Weights of a small self-supervised image encoder: 32-pixel images.
Rows from block 2 of a small self-supervised image encoder, named by matrix and row number. Rows with one number belong to one neuron. Each number is 500 + 50 x the weight over its row's rms, rounded and kept within 0 to 999. All counts start at 0. Numbers have three digits each. After the name is the row's rms in percent of the matrix's.
After each neuron's rows are labels from the 100 images, of 14976, where the neuron reaches its highest value: "colour at peak" is the nearest of a few named colours to the mean colour under the peak. Only what is clearly more common there than usual is listed. The data: capsule endoscopy frames (Kvasir-Capsule). In brackets: how many of the 100, against the usual share in percent.
# fc1: MLP up (model.blocks.2.mlp.fc1.weight, 384x96), inputs 0-95
# fc2: MLP down (model.blocks.2.mlp.fc2.weight, 96x384, transposed), outputs 0-95

fc1.93 095:445505564480483446576534525524443450489513489486513516513467449554593533506412454457454547540428526491442570479498530532422467470424464574522588441535447490488540627548461540528578496626461470551520387581468537547492479416443469411513551452547562555567442493468541446484522486519479454522
fc2.93 090:569613457517511468391468624536592511517515504475435498454578552449465420505471516507446465517453483543525465508650457472484517452473534491480467525481465486476531401480538453473548544425548528517516602444503470479515525609519487560502403577485402440426500500561470523490479463470486574507
colour at peak: orange (49 vs 14.5); grey (33 vs 9.5)

fc1.211 097:510435507475482509595501484502495605514436573482512477535513438410444502410431471577459577512506553534548499522479469444501440352494590582518555485490529604545475565498592452511487487550490426436513496483470443440481475513482539498433487441414518586546530479432507550488600518532438477460
fc2.211 091:527483542542524598471495545415434483460540475528497535485494597503493581450526576499579467364506478516499531547447491463473546477448520453500424407609457437479463546554491507435554495538510573516584577566516473578538593478514490477417536491449501461441450476534507550511414470489410440566
colour at peak: orange (44 vs 14.5)

fc1.83 109:473484487427456488446460534510546509465503545427436524471504609472509461581512464501463545495438520547474547558535482559492581522467426523543571508477404569471489497519442486393524439548502577483504544503435460660546567471603486441444517501442530536524370464438562442486477552522454482480
fc2.83 114:412413501567582462518452591480590486388490478516472536516491474544413542566445497439543589543600492503570492472507549479591446403485504490484497389461513524506563538437534445438473494422566482481496446450510539420470453451479548444507589517512535480433505519461475543606474523492545504496
colour at peak: yellow (33 vs 0.3); grey (25 vs 9.5)

fc1.122 081:479521394515587459487476432493519470479518504520544558459453543497529520539474517465578508376465509465447524339553452489534482594554459470566524477506448465558506492519540473490416500544519524498550499483550512510534549593481542366540593590490508562452530478503473429402469604478489553506
fc2.122 076:558477498458447598562459560458496545464527529488466484525474505545479536474456445603507507457522462571491476595461517526478604419558498538541514498461633523455569577523456547449566466460433556510601527517433602509436491479531538593430468525450456497513445455466508451544497562514496493374
colour at peak: yellow (38 vs 0.3); pink (27 vs 0.8)

fc1.362 094:494501485506556523484492525501486473456419540428591470500507408591480563531548471605572597474374499479487450483449455527473505516414507448533507524484487496473458513560518479545604387517483517567488503578435500610536504470593452515449512487507440410498545431460486528538515431514414517587
fc2.362 100:578467567494427546525535529545473513596550485554450498552557532498453456451492519488395382540497445562519563475509481388451481500526423537479508440487490504610435486527488540492513500503494478454486492417493573389436479509387525489530564533471546561509470444607535440451485466493588583469
colour at peak: orange (50 vs 14.5)

fc1.228 087:472505535406591555557529454541434559532512499510606498471453456489512463464553602578426589385542574490433470462562589445569496458472536458519548515549471493498453478586503600549443432404487447518481507529596533420524486457520529494483498486497559482488456503535468499422486498424437516483
fc2.228 077:504510506461459459453425438494567523529591608529410477508414513390553533477529564420425483436437513480535526500430466557524478544523514521533547524477572513453543533477557431406481459495543500463473583459558585515533635463554493530441532468503531470623518507478476505520461600473464464465
colour at peak: grey (46 vs 9.5)

fc1.107 088:590485473449536537476567563446548528566539478509557435509441489442440486480511482464490422478610548590512427528503498512440578510545516556483515539432443511394444398510494509566529464556444566458500503534513516436478536545473576558517522454478588549400468571431451497551477373524529465468
fc2.107 082:603512454523477508564468503587536464476487513553542521497587534474454457512530598490486429367480506464499517429513483430534540529553431443450427435514434542632485467449456528559537513462437521564457539450480462469500418466535430553542571542460440595506479474506495539466533508502432603428
colour at peak: black (99 vs 5.4)

fc1.376 068:469523521511547499545461567617491455475492534515399521415479566454454504572443549555473576483579443543500543406562517447495540488515444403540516532458505459475490599601574502408451438532433496416572481430438533477530534522578529483492508507448550521505429466484481537468549458500503548391
fc2.376 076:446455422419518505511495471479438522487480545498509525511495516523519567425554460434565451466487546487429622526403475585510427495503512491653511496486468574494440538444553492481423441562541443531462539491467567508495459553451605562528508454551502468397547482446550491555444516589430555523
colour at peak: orange (38 vs 14.5); grey (27 vs 9.5)

fc1.192 105:468460466528595438483423469482529612519513491610507431455569642550490386547576482483535544511531485501551463499482406474548478461467450540544554490447409524481483563572537500480512595502587500552438507516459537369510569472467441496502512538421513478495477445516515450481464511552496477557
fc2.192 090:495486499481413557600621471510381476592553527466446468437398517510487525439511500524522428518454528499460506527363570543487464579408512498535544558585424538438517462463547594493443535479483451507481498534538507490481467511444565586483559488523487433471540512499524566549499452444520581524
colour at peak: yellow (27 vs 0.3); pink (27 vs 0.8)

fc1.316 111:529528571474491419488501438553538441514510463516495472469539499585431459504555530526570393496430465428449378575560446466487546512446568342580417479576456500542464525465495547467565513489542552485538472557507570606518503478520487458553521429547529501442527519451510570457542442553475517519
fc2.316 115:447486485522488489567427459469423530544542516542429422577484488460544522494551516470438529444486570569557546404507523418400433497589478591485532441449556519442614489495456569477509505477583451563419493524479506424621441403428479510520515554460486486507532475500458514517485571554464474494
colour at peak: black (100 vs 5.4)

fc1.263 076:452365481447490492647403537497506495627541539483464530484471566506567554473434470534481450486511473516490501485486472464562479653536454426496497526527554513502475592550557527561464438489572389553485491550481462510508579587437529487474454509551507506522491508456542491534535517435455419512
fc2.263 070:511523508520437552410459557530572399504455470511503456533522424555458569469496467539507492580550602421544518568514472530577491460438490542549505415508433455496573381449552484464569593396470516521461548481416589464524475549483499444458547518511447502440527441510419492566479495437551528502
colour at peak: yellow (26 vs 0.3); grey (26 vs 9.5)

fc1.2 119:401430562454550437550448441561457456569554427540488474478490524435526462572469515506451516523536533440532534494540456538420463492527480530559570478448471478543474572523470539446521538532564564495609527472484507588460559538452463421459527563425455526553549452468454370434510558609537463525
fc2.2 111:562558402463475498484455554501629507417538594538586624511509493520427507557504537524527534428492428500495498498539445404556567487542493431502425511525548538456571452459498420478507490476440558525460533487496526437574473485522602457511566538534477472566377518455562543558520520466496524459
colour at peak: yellow (37 vs 0.3)

fc1.40 100:446500508415458517410489565495545479451548498470491486548588608494494526586427421444495520505463539491446464451442539501380521579557500487628541534470447554422459514531510500439617540553460532470497508456547535521461498527463480543449463479428452507397532509469578441504586464489579543505
fc2.40 099:495516417554542454519497468496583471481464513530496582474430402570461510574526567509534513506470535431395536546493463545580486421446507512401503496479647511453522465500521500451421502537583560472557483518442573490531564397491551546489504575500515440578444483517513552538430508460565461422
colour at peak: grey (33 vs 9.5)

fc1.170 124:542504518521514509548348434485499540585505490453421568445458458488576499512444518418428467465485471484495505465443475530438508482466487503626545487499377502477537529506495469485532447577524534486582563460598456498560608551512476453493506641479491521598510463470571551467484564529475505470
fc2.170 100:496515615412507436438504544540543465473493491451537583497503608438437482519495501603529526421442552510563517459575505478480453494564398471512492516472555620484529568530440512517519475447448496512536519446454488531449461429432473504471548488431514606465443425554612460593498503517444488490
colour at peak: orange (33 vs 14.5)

fc1.1 079:595524444468490552499565521506538436493529562542482450472510517511485508390568534446495442467625469510532459546439446550318498543487516510496454500406444498470501404436501492543482539534449595479484507532610535545474515482509614522544534435505549448463525484467447541494490444526508546413
fc2.1 070:589544466496549498497420525529503495485507559505513442453596515414353422467534519476538441399521444591481487481613537396485482544570516438437443509538453548521500551494507476535551524436464599464504525470508433475406555478569480604566462509485518525473510443508505484548524541476425537474
colour at peak: black (100 vs 5.4)

fc1.223 085:526439479513480475463515560542472462445552540477483410526469535623457518460517501501456550452594524475400462544506566553459520604571533501515574560546503504532519384527484567439504494429446457499431396492468563498577477416590537461514517401545479454472528497473414432481462520535484568452
fc2.223 103:475455533465552421515431539586553466533524435555537523495451455408469633474522484541565509502547436531530473486406481520477526540404527485524450527496481564479442562513518487603450485523502510467442451471607556586445567491487511474462456526383470504517487430513516600609509484501551408491
colour at peak: black (100 vs 5.4)

fc1.143 087:489583469440545575478445457442508480461465475534499556503406531465469535492560589501456442549515465529498523536534422465475444557611521509451462455545618460623511448375501592542528465464486466503554483453520507493535406521625534383549553432536516515485507475466533487474531557507513500490
fc2.143 084:491350494616442500481577480490446559528520466474553471614541361538528504452470453535477597476435490485465539413484533558476542484493463531485468523518441454429571512575429483496419511565546478571426549552482546498503456602484507578535473523495461505495479477522491473416509533492427554469
colour at peak: black (70 vs 5.4)

fc1.81 093:615493562486431366473412491539556519427519502526507587487429527484480551535482518530483508440525475510499483437482522471506456422511455517525437477506452477444474519470388503476484499576561535536496557465491556623438570543516435374505583534510417521528362497472525487491488511573480468544
fc2.81 112:399441468597601477542480556597475515462510408404459534539613499456422489478508523526555467485462472548531513578540514517596524462485493419512547544400523516528497481513581411552511467456490432472552497545513478514488475499484518547552521378440529462452531601446501508540487512530535411437
colour at peak: pink (47 vs 0.8)

fc1.186 099:472517426476526471596501592555479491517447564456411416456445618513499517522490480460509511483549488549484517427549429523459473469475427451569518460509487469417506524580431479459465462525510606435498568485455411534511538466546471470499594538417616604492502443535559488523557553542553469459
fc2.186 092:452455533455520486532464468523448493506486595511510516519539488579480448390604502521517481468527533512501506603343547502525500454486575521546444470478501529470483473496563536522408505515538464567498536520373544472451498557433526580423519463565502412472586561504581520543391480536438548461
colour at peak: yellow (49 vs 0.3); orange (46 vs 14.5)

fc1.177 076:553455600534517406535409561548546527457507457564545565419440501518463529515446469525551555389420593495448547399547505533543525427490482539551567450444535505456474488504484504475537448493513479518485556457567564567411594507467456452475490498574506537478404480431503466493539535574486496593
fc2.177 098:388465521527545518541531519580472499463531480422494456603561523485437486484552567568577518476544411509552529588487532491560526505491536392528459549463435519489520517512469407529505549521484524422550443543399438490459449517506540525577545434414503395471556555511489478556491479548527413397
colour at peak: pink (40 vs 0.8)

fc1.207 107:491502436516536515558444539556551585484452449512472455477544551564463517513571445511447513468585425474494544479511476498551485483550462490482580508450470458455458585520588539493488492452527443498480312551511516504457620551525483553482541455498404527513462461532443412418520497639460485478
fc2.207 102:479500515482456531599443463554422549427532526492485460493401489481510454606522549529505461504519482400483560473368596462430557532449500565493530605584467526460506493463500491501465572553503530427533567443519485556476425539490521517563528451530529404404461516526496555484519549418554582523
colour at peak: grey (41 vs 9.5)

fc1.205 060:461369445459567540557492455478514454652520508415431554504470530599451447524469415539523484537514468485512528557516398535524530502513495403550498481592481537524557538526500524449497509588511467582501464441497545410465563562436477545457521539494551408532590486503522535524458437475522530557
fc2.205 053:520518525450410509433510529497439508460490563577504446476472447448581543416614517446520579489394519493532527402458485479510498590552447577455484468484499467517566475469556526473632581407500475534451547517413545519432482507541453561449428507527493554449547517476442484549568465453565533487
colour at peak: yellow (41 vs 0.3); pink (39 vs 0.8)

fc1.56 095:458480477552544516536553512523540523517505529531424398506598531491507453542484524469495436486531463465572499467533518516442492476506453487535580497449419506434515491546573422437529483562554401540432342569500521537477566542458398552480534496443453563511458477472497416617539574558451444456
fc2.56 078:447513514471484515506522505463440494497541443498475468486464533442526473536512508505498477503631447498477544539545555495562533587510539474458423643606502444466566491514517584589491455448550556378509577505460511509484449546427471488596434547567469441405467557501446552428596461509544494511
colour at peak: black (99 vs 5.4)