Weights of a small self-supervised image encoder.
Training: muon at rate 0.0081, 5800 steps, batches of 128.
Rows from block 5 of a small self-supervised image encoder, named by matrix and row number. Rows with one number belong to one neuron. Each number is 128 + 24 x the weight over its row's rms, rounded and kept within 0 to 255. All counts start at 0. Numbers have three digits each. After the name is the row's rms in percent of the matrix's.
After each neuron's rows are labels from the 100 images, of 14976, where the neuron reaches its highest value: "strongest on" is what is common among them. Only what is clearly more common there than usual is listed. The data: capsule endoscopy frames (Kvasir-Capsule). In brackets: how many of the 100.
# fc1: MLP up (model.blocks.5.mlp.fc1.weight, 768x192), inputs 0-95
# fc2: MLP down (model.blocks.5.mlp.fc2.weight, 192x768, transposed), outputs 0-95

fc1.217 099:112118155146139134149149147115148112148100110157151156093143093105087127106141132105091124118130097124085105125156168169089090115131127122143097092109184157117109107073147146107170116163080119119139180071144124113094126135125125145154158116111178150121109124153099156181129154136115123108
fc2.217 102:155154156121117175120123115121145078129140178136106092124077120120084139170117167090109101151120113122136131126155147080156106139130160120128138127118136136098154129092128143090105109143121094142099091173165084156143127133090131094154137118185108105120183100127113128111135099151129131139
strongest on: finding: ileocecal valve (61)

fc1.425 098:128118100100144173149111138113078085131140086103046096139138171118161152124139142135147130121160102086128117133169137155094108112147113129120085131114113139138137158095140133118109133073133118148136154125168105146091134174127121165128178085110148141127123169149131142107113143161101166116
fc2.425 095:153128170165060096105124192120140135129166131135138116125125148150165104137130142135110149119147145124132103142115130089122129145150151160097119163143168105153145140115157155138114118141119119119147127132109135181114144114080137129119120125105118136110115172146089136107143113080130110128
strongest on: finding: pylorus (28)

fc1.38 116:153125125116132120148115146158142121140087132117120140098114159124136180097124097086112092146119128127121125116127163127139116122091113133137121159110098145168141173119050201161123149140157088137152124136131127121156185149144129138131118087120150139131127105134102158109144159121122122129
fc2.38 115:144123108138107184108149151126153144106152117147146156141101124123143110136122094152131134152149110097111080116128137112162145141124168125134159098107109090098161132136154121126145135123093145133152138087120127140088102132122100117160146130100105143095085128126107136068156123170128119126
strongest on: finding: ileocecal valve (25)

fc1.243 106:117117127112136129119145164136104108070090122083088095118077104131112169183148143135133189156105149100102146140094103106123124166116134143122175110130107115106129135079095109119166164100144131128087152136132075123150142116111123082092105160154083138118148092121139130157121123127120102143
fc2.243 095:128141116155123137127171105133144144120122120119164144172141166112140107109135143111106108118098118147144119089153172154162124120125099149148143113122157140149112129143137131143124093147114133127106104112194139097103161171182111163119168130106122154150090172166111106125129102131132107107
strongest on: finding: reduced mucosal view (28)

fc1.161 088:126173135124182129139132133119106173144141114160138172142139135157104152154113113137094165144136123132125119174149148129123167163145132114075124137122160110157106116070105133125132141111131139110122117130109084145155121110122125114127127116096165099109110149113122136070110083093113144159
fc2.161 085:138129110152124136137124143121098129117155126096177103102123165123140143121120112099073098103177127148151144126159141128126131126147160143151125123127082109148107120182133114099103115152139110089099158120130152143126044161157119158132137110157096120147154151110110148145113128085165099078
strongest on: finding: angiectasia (26)

fc1.67 108:083147204110152103136156145126131046144107138097155134120119142163117069137099105092129101152127155154090111128146149106112107113140102129142131150147123151084127156150171104149111106133132153086157144137100137109132155135112116105137159153131170141146137134115128142126116148149145182123
fc2.67 113:133123191118116148143090113110120115135116097107154060150111123126159122119178150122164120111089109115104102160116151120118163097122093145151102119139129179109133183144147142118151101181146143113107115101099124136145156157093123124161092155152130125108101160119127135136110143110113116136
strongest on: finding: ileocecal valve (53)

fc1.534 084:105127116124115145073090169117116102131168103138079158131151177165137125097124105152070141114136109108125161134116132158168126138157109111145107090163179108121125163121106177161095166161101100130122136138158115115105153158109096118120113122162101105115157161140136137127128127133128095114
fc2.534 097:139112118101103096131103080137131157131117120155139080111126134082139120132131166165154160159128122131097121111162145094118106143121167112130107162110122160118140126146052096080172156111133150116105079123107169142148117138120100126145146134122132130127066133120127116193142124118122103120
strongest on: finding: pylorus (34)

fc1.203 094:131125110103107133144093176086134133133167089144105196152158154123090139134141131127145154073153157134133136144079103128189106107123130110140147090130131138134118080152132134067137136143110160118132153110091118123138134141149130133163118087129148128114117180122108117126119124117145120134
fc2.203 091:143077126157140104150146128175121083168084155102129131149098161162130127094134104151151149152097086099103147144139128094140136159145124157101104115131112086145116146070125105091165126135142067124124083165114156121141116116096111171132144080135126120117133091124152119149110129139120159163
strongest on: finding: ileocecal valve (35)

fc1.540 068:128112142150112123135146135089123123118102099169120089143096103133119128152140124106159126132158139163112142176154139097097141129106098130101166146119164101161105074094132134157102140081165146143117082122132107139139108101083135102142130158125138126122136121130120141124128120125172112160
fc2.540 073:125168100165118113103170152106138165096107125129158126144088132113129125117150150084143092149147112078085128114168094126163142107150112129137094124126103124086153119127126099084135186103144142095119110155132127128143134109145135128124074117171118160122135114169123126108143140159128115149
strongest on: finding: ulcer (30)

fc1.459 123:135109127135141147126129098153106095130126131127144094129132111107141092128114117123111164148124142129077092117095099124131105136149101124155118162134140141110145147152133134100135140156153077132129136156127159134169143121153107142136145136087118123157129151138107102115169145127127144092
fc2.459 101:180126073134144125149121138101108120087114079142139107140131101143119157094132083167119100104137132128141132146158166154166132178179105124154124134141111113128094131102128170144112181148105151104113153124115128126102118078135111139114122096176123131144143098138184129088125100138154123116
strongest on: finding: ileocecal valve (44)

fc1.155 091:096111161109099094137152131129120145136116175066136156111139118118150136107143127147174088140092135144159110133070118128157172139107100122108134135118145140124119128104145128137125126168075110114120160157149128190157126132138148152110100130110113142114122129138123130082129158139146082130
fc2.155 093:118116115148112138162138173154101149140122103142153161092076114089131172153137110126105138143131109149088174158147136120149128112123135124153128138129108128135100129157144131163145091112114130149180175067130105084122159074125111142114119121126128079138139135158146160090110145130123130103
strongest on: finding: reduced mucosal view (45)

fc1.316 096:102108134123154135104132129117136074134147139128106119107085095164140087128130162112132136146121110099122145139124144126124161134133122134181106114135109106117134098111152099113154115145121108161141109097142167120115090098121090109146155094179124086131154137098137158113112145133121109126
fc2.316 116:122139126116159112103145144145183107140122082130160177123115110102116125111133143126116159129112122131171125158123116099125104109085116118078127120120148125113134110110098142119113154113117183147122091132126130125129109092137117126146165128144140136105139164092140123148114117134187153133
strongest on: finding: foreign body (25)

fc1.582 071:136098116068089148116136130111110108156132116143157076119137104130134099111145139126095138153153125132126083098110114114120127125132115110132115143148116093089126086114134123185117151103161105131129105149129139111156087110094121124164149108072170144124163135067108136143150118102130125118
fc2.582 064:155125129092144127154160118146133120152089112101129114137120097125117148108105134125123143098109138124108122106134143087122140133141115138178091079106093160098169131124112156102124133146165152100124131126091186166142138117097124129158142167137144137137115129109118099101098151109139145138
strongest on: finding: pylorus (30)

fc1.452 096:158109139106093125100131109128108119119131141131152064125172127146151142123165147128152166183098154109091143108115165106115132099122128148132098105124158171094125107127122122161130120103146119109142150134155133144155117122139112097141104140153109138171104155150117142135108127128133167167
fc2.452 098:166078129112138150150133159153140081139131149108102105148104151130138132101109123087142111157080099122153172090079134119148175125156075100132125127089142133126136154127102137109131142120089140101086105154129131147131111143111132096116119171132172102105146141071099156140118163109146113128
strongest on: finding: ileocecal valve (81)

fc1.639 108:138109112144093054147152160152158147123140143133146133137088110108142135095150175124101116122135108147096105176099085122134125124105144180133128116127100198125129124130164134100109108102118107104100156099133117132136158176095105150129124196091115116081146135157144086150099119134178125111
fc2.639 100:154143098113149128111092132120092120145125110134150118099136129162114143156153146136163126169100146086120118092128104088159157088146130152105139148163118135145118122157110151107155078118105122109113138087127119121140119146130104093111148126173127116115129137128119083136110136087174137130
strongest on: finding: ileocecal valve (47)

fc1.598 112:129123149127152119131168089107109100133172144143115124096134092157133093157128213126097144115132103134150147123131110090168129138096156154130158142167143100152112088156106099123099127140095133151117110131104114127121114105136097121133169153160145136109124150123128128133126120149127125158
fc2.598 108:157139085133134128085123162144132130121112107106129139164106125100112134123175129136131132126142118101171116091141108110115098142110165114104093100137099154087163166124073130090146141138154159156184106129146149121147106093089113156131148076107146147114140113130103129112109140128099112156
strongest on: finding: pylorus (37)

fc1.59 096:138118141085143155132160152141134105097114116143129114109102143110104119099160133109183095094102138117126099122137115162130140139151112148104120081103136149139154112127087139180127146092111131151148110105132138104141125101112157136127149125147147129147102204082118127135152156145168132152
fc2.59 096:128112158143123132123100124128122135131152174127125110129095105102130106131053118103115126129078143083070159148161097114107177170168108114161155159139108113107102115161121084101165147123163135124128116144112116132127147129141142122154124135135068143109104077171137136134139146125183103139
strongest on: finding: ileocecal valve (25)

fc1.146 055:148169094126177074121106146131128127162151122068148164172143135123123128125075156140126133146129102150124170139148123088179144153098133133151158118103124117142093098121141106106134142133109131121128131082141141097080111116118112112132149127096163115106123124097110143123115147104111145182
fc2.146 053:141107109135100171148097095145119122120126122096123092121120156125150120075169118111109113108105146095120124159090103108127071120134134117182127147147119074131145158089137195127130109167159089183114116171105130119129126121118139179111157108112093165139149111078116109151144088135165092113
strongest on: finding: ileocecal valve (38)

fc1.736 108:142168095068173137117119136177115131148170140160139128116125094092104090147126109125135143125129142139140093165140144142158128133137147118137088135083163123111106113125072184128126128143114159105099123143116094166107143152093175137138116119124141120105118140129113136144137136152142105145
fc2.736 115:119117140103155126148108140100126124116095105106121134134147159143088120119080147105133119145117129133140127134146125150076147186118098134144161157157112130122167116142147125076117109152134137125154152143118104064188127178127151082158136123154120096139123133123093125101119128122130143137
strongest on: finding: blood fresh (50); finding: ileocecal valve (28)

fc1.376 087:117112146131071117172146125124144082094159127145102142111149101112125116131130112157117140115142103171103101140115117156113116124151115148135113182149133126132109128113159152142141152131146088144144117134129130093130114089098130125069135105096139160113106099135135155140125142110122119103
fc2.376 093:168116118118105134140133143148139127173150139156138106101109084170076128125087101096106112112124148123124172156147144152166129156131111131144132171105165091098125105174152136108124104075140155094127154118088083135110155157114145125135147122155157087143144108117148173148102097113129116104
strongest on: finding: reduced mucosal view (43)

fc1.57 094:086155100118095115112156127142154115115143098105157114115160161116115139133158097116118132127150084133115126167139102087156120108139145150134141148093152147158127157105115177155069097123134130151176174110116093143134163185145125117108139137110150138117137122173144124141122148112112118129
fc2.57 108:162125100121143127099141120160140142142141110153149140165092169109160100156141151148130133148162122109142119106113121108114118135139147198118107120104130129143118145101115099108176132143113128145135127091104139132137108107138122145141149156106077167092079189131088144118081136139153107160
strongest on: finding: pylorus (33)

fc1.301 088:149129108211147114095107137130133136146123125108135095113078136138085094126157151141107111118105092109122114133145093154125113073141136138144145092120079115097131135154116121099144108144182116095136161102119149104137122155135099178130136132104163132149123157118135112133087104148142105133
fc2.301 096:128139141126128103133112098141125082083130125109160116099135113173127132099148120117102135125148137127169178132109154182119151133122159125165146118141128105144180145132125172150095108110152103160110114096152157121108101127112146092152146124122150149145125136130139153144108118133149100122
strongest on: finding: pylorus (56)

fc1.629 078:137130135141171197123161138088101093088123148182149112130101133100156165135106143132144074153110136108115160136146112082093123124111108102118161136156125120132123115150137171130093104131127131162107103153139160187157101110123118076164142142134133173118150132141163103151140128131120092151
fc2.629 076:114107092126125107139140109124138137173131089134108115125190117159111114163145124125102137131154153136107121118138102130129153124102180110155142131117105160115113121124111143141150143088075103138093121164138112088129133153126086127123111095135125075099144140132145193174111097181144146150
strongest on: finding: reduced mucosal view (38)

fc1.462 131:115089131143131124127130149108140139140128110133094099123114156157126106112079135154133105156123134122117136172092097084128105131144093101140140059122112112123145160124154168100173158102130086134104147141184143154157157118124115142163106144154129105132133100124123142100123109117149129137
fc2.462 132:106128146126109090104116129155095114161145143159151132117143125111128102146118175143158125129140131103145124116127150160134127126123139105153116137136153157158139104074102148124079130160117155135109084145089135086147128092163119093135108120067145114129122133144128141120184089169129126144
strongest on: finding: foreign body (28)

fc1.613 062:114149071140143188090100107157109149142119116106123084096137146167129181069077095138105102161136141126159156147140121127170137119118086134157105131162134150146112110142129134125138110117120134131158152081138124111117121138119109159144126109137145115129163177138111145107136106145107141108
fc2.613 069:114108144125116091155116152138126110098137118145115137167111114106120080149129164145150140122137098130092112119103101118098136162113144133135158117101146092160146175079112117132135148120126168105100134169168136155127168090127119106127115119145108117099085115134106096166135149113119110141
strongest on: finding: pylorus (25)

fc1.2 055:101150144149144193115095155130112127127139149132128123098106094136146113134160103139123115168125111118102116130121105087187124088142110119123103153116096130125155103153121163117132134110121156122099127153143105149117108118126157076174085152142111137110120144140121160123106114129151168161
fc2.2 055:101125146121124142111121106098110102103103094086109087140131116152090108136140153113119126152125147148122121136130112134113149122123104161140142153085109122125148089124111108090104107133152124116147138119127156145162175166092111135159132111170104118136126108167104136116134110152084122170
strongest on: finding: blood fresh (32); finding: ileocecal valve (26)

fc1.145 079:155085139134099094150106143130165133152169108174152124104155116162131109147137150099100134101114094095096137139128098110104109140128105126136109131137117176120086152116086137136089122128137134138163129159136160131159087139142103104116119107145135138156140150086146125137137140111133115141
fc2.145 081:131164136160105126180110121139123143112079149078103157128114157127120136105148105160134082148155127153159135124113127142105108123109172108137102121151100108144163113127102167129155127118156128128120100110129114125149105110092150109152158125103124100115113116144124108139101102105091140110
strongest on: finding: reduced mucosal view (38)

fc1.672 099:135129147128140113144165126132156148089139147137111152110133121148130085121102117075150103111144132114155147126135110130119109161112160124089154108099096094100115139128122106167143131146127120127134149142143132160121097142153132149112154106086138104117168138089171113104107137100125152075
fc2.672 091:119159087122122149110094133119126139136149126136122129106119138120092157120163155137118133146174123113130130136155148098162144104109116134133118155134090141165135118142176170119063130147157168096107114169125136121169125147101127131143116126121150157122122118161075143109139082120113146148
strongest on: finding: reduced mucosal view (36)

fc1.133 083:126141133137107162099136147124086118088150126147123109122073099131146135120147134122107125154097118139143173119120145129150115162158170136135147135126124068114140155115147176148110118138100090122088160123142103124144133104133164107193074136121117132102114131119154154141156103119094093147
fc2.133 083:151090141159103087167108098122142140143160148155131129108111147129165139117084132099186144135105133129138136093139152131091092103103136136199093137107108164104114125180121182135127138090136124149156115123134074089160129177142135120077148114147126143125115134140095120157129104156143166121
strongest on: finding: reduced mucosal view (28)

fc1.359 138:113137101101136080122162119115111115087079101108127124119126122134181125140104120138102094109153120146132105124135115083142144143120097135140149092108144124127113114137153101140131154122161110138095118146168119119132143115123080143159142115109096139094085086156133163147127126122080151136
fc2.359 131:149131140125097093154104161134117128164153151148114114132146104137118131169127120107155108105135161117106140085139112165149091090140109139133082139155127123120129093143107129151084095115138099077130173132114114117124139153173183143102117116120142126103163137122108131126083138139183128104
strongest on: finding: ileocecal valve (25)

fc1.154 063:138089127094169110121169152116073114122106101163159139101130144121117115108129092114160116140141090126131120179095147121113098110119106092169126140159116126142091132154155164142094130100110121157143119147134113099137099096121116125103103139091133137158110135143079164127138114143130100104
fc2.154 064:121141136159123102161151130120104169128134130093130140117140167127141131123144126111150141114109109084057167149172099089175121094128116097119150136124118105141134103116056121085106153107137151130144125136140090082149109104143096094130097164156119092085188121114100142149120159091105136134
strongest on: finding: reduced mucosal view (31)

fc1.282 087:120116144138113138148094151136130120164124087118157147139139118107130093158095130168178157109138117101127115155165134113151093116156119131114111067087156113113150168138111136118151112129118168109115124095108155159121114115122117116123092149174134124146136171121093134086089168119134134119
fc2.282 088:147168118149146103099123093144155114094091151175111126074110198128139164152134132133105129141144121119155142105098114158127122136114119101139093124165154137126119068155125120125124137141145096115108139157115096127140143142162149122115149128103096131092111075123140125152206069134097140120
strongest on: finding: reduced mucosal view (30)

fc1.252 116:144114112144131144113127128171106126090090144111154138136118148133142098110110098108164172105119134086127104129150128072137121113126144131167092125162129179120128132150095140127133167134096101112154120164124160154144127112088140140135116116128111181092130176101125119153124143124138122131
fc2.252 119:149128112095146166146120132118095134121070119102145127115151158130138104091114103095154130157157147125179129090101132057134122117095142116140154126113137127181129149083094141107138106115112121145109157142158126130131129149165114096111118126167108100105104130121113139163155134162130162115
strongest on: finding: ileocecal valve (53); finding: reduced mucosal view (45)

fc1.194 133:139179103119144076183158108113127110122160130121175125140156124103101110124135120098121098139125119123122105120112104107120109119155099135108116142113100144139139126135135128151164163144134132103104121154109108150123163126138163172109150122112190078122102120141177123105122114150110119120
fc2.194 126:121093153129106144112094134135151140126083122147123175136143087141119180140135102171174130158166181153180160103164173175132122163169059126100118146117177094085120098163120074136108138125104123141149117127123127165133102109119115168092125172159118116150145099130125062110132158172136090150
strongest on: finding: ileocecal valve (29); finding: reduced mucosal view (28)

fc1.730 102:114091082090171126168105115139153090166151150080068130120084138114143180058124103152136125158115161107110106146118166083134083154137092176053101153127123175119123138137114132144110129121126119119166139155156111167116161143138089161147118136156119164111131125102134141105179125161122101113
fc2.730 106:141131108113094204133141157167133129106141130130152103125106130142158107133179174155133100143105120140137139152122127139158123097160114135154108122113154129140178161121153141147113149120173164134120161113100094135104123108132139154143141135114113068084129119127110154101091143162122091124
strongest on: finding: pylorus (43); finding: reduced mucosal view (25)

fc1.51 045:144127115108138072151164145117115111136144103143127143161148118149160132106121085096093087125111137123102124157088146123131152160160126102131134109127123137112132143189194134137121097105118109184156116146103119165162093147146151136101104137115111127109148141151105129123108126121169136126
fc2.51 044:149142138082148172111131122107145116172104142130106093092143134131077138153141111167127126114131136105143140094095090120128142116101085135148110120150118143114129129118118159106197158139109144149127188128138150109104154109115134154117125115132100148128084110132126099101134108112118149128
strongest on: finding: reduced mucosal view (33)

fc1.235 089:173082086135150160144148088127146111130153118135123118103149131134135134108114122130116117134156114122116146090137108107162117122134174116134126115164095090123138115113123140108140163106120139105118064100215137135126116110107128157167114128090149160131121103090116163134136101151112109100
fc2.235 079:104164106145163192101160153149146122169119109086139113115087143136162096132128114149074148125125169116130163159157129122125128133103102109162131088087119116103126141143127137112091129104123161132130126146124179099126153134124125107139144152113111153147137113124132150155091125122151119140
strongest on: finding: pylorus (30)

fc1.241 113:184106111078135133128158161096167145101153092094173102107158151131159137110112110114101147145124091124084136104132140130158150150110130117141122133143138103127120134130100118079089152137136076156120174115137105124148130126128169123115093111110134139129194107151145126123122160155126092112
fc2.241 123:151097152133180151103149063111136098129101144100120122116133163147108142144141111158133131161122101145122127173127162118134119119141137171133167130136124087140110135107129145180153131127083061127109140121153122132102106126151101136096123134095121131150101136096164151108167122138144145142
strongest on: finding: reduced mucosal view (44)

fc1.576 080:136111112142121143152112127149128125112146164068187154127155123088128126138081162107129143120152083107125113140163126142138120129125139152129138092148122131145103078154121128120129180139163168150181150135126120168099096148145130131154146068140112145142150172103116133127147137082123078135
fc2.576 085:129109132125143137125179164157096095114146128142153094132101131119172099135128077133111125124120142113106138171100195166119165117109115094160145144177096112097170111139112145126103147160152119164085123148106105144097118117135136144131129138129147111103121097106140089127120105120163127125
strongest on: finding: ileocecal valve (38)

fc1.86 097:115170151116122094111155107115169121144156128143072158106130098149148146097133096097123121141092124112129130144178103129147086155141148130107127155115124104109155157125135145137125173128126106144098139128122147139088160119079129162135154176128149131103109141131171176101111105114164132128
fc2.86 106:122150136112157123147116126157108094137149118092108169130145111149173115133153175131129136133118135074126133100105111120148086098082125138144177126126155116121093144135125151148156129153081125139085157131114158142084087165137111106144130166101118152148096123150114147137154149146138140132
strongest on: finding: foreign body (25)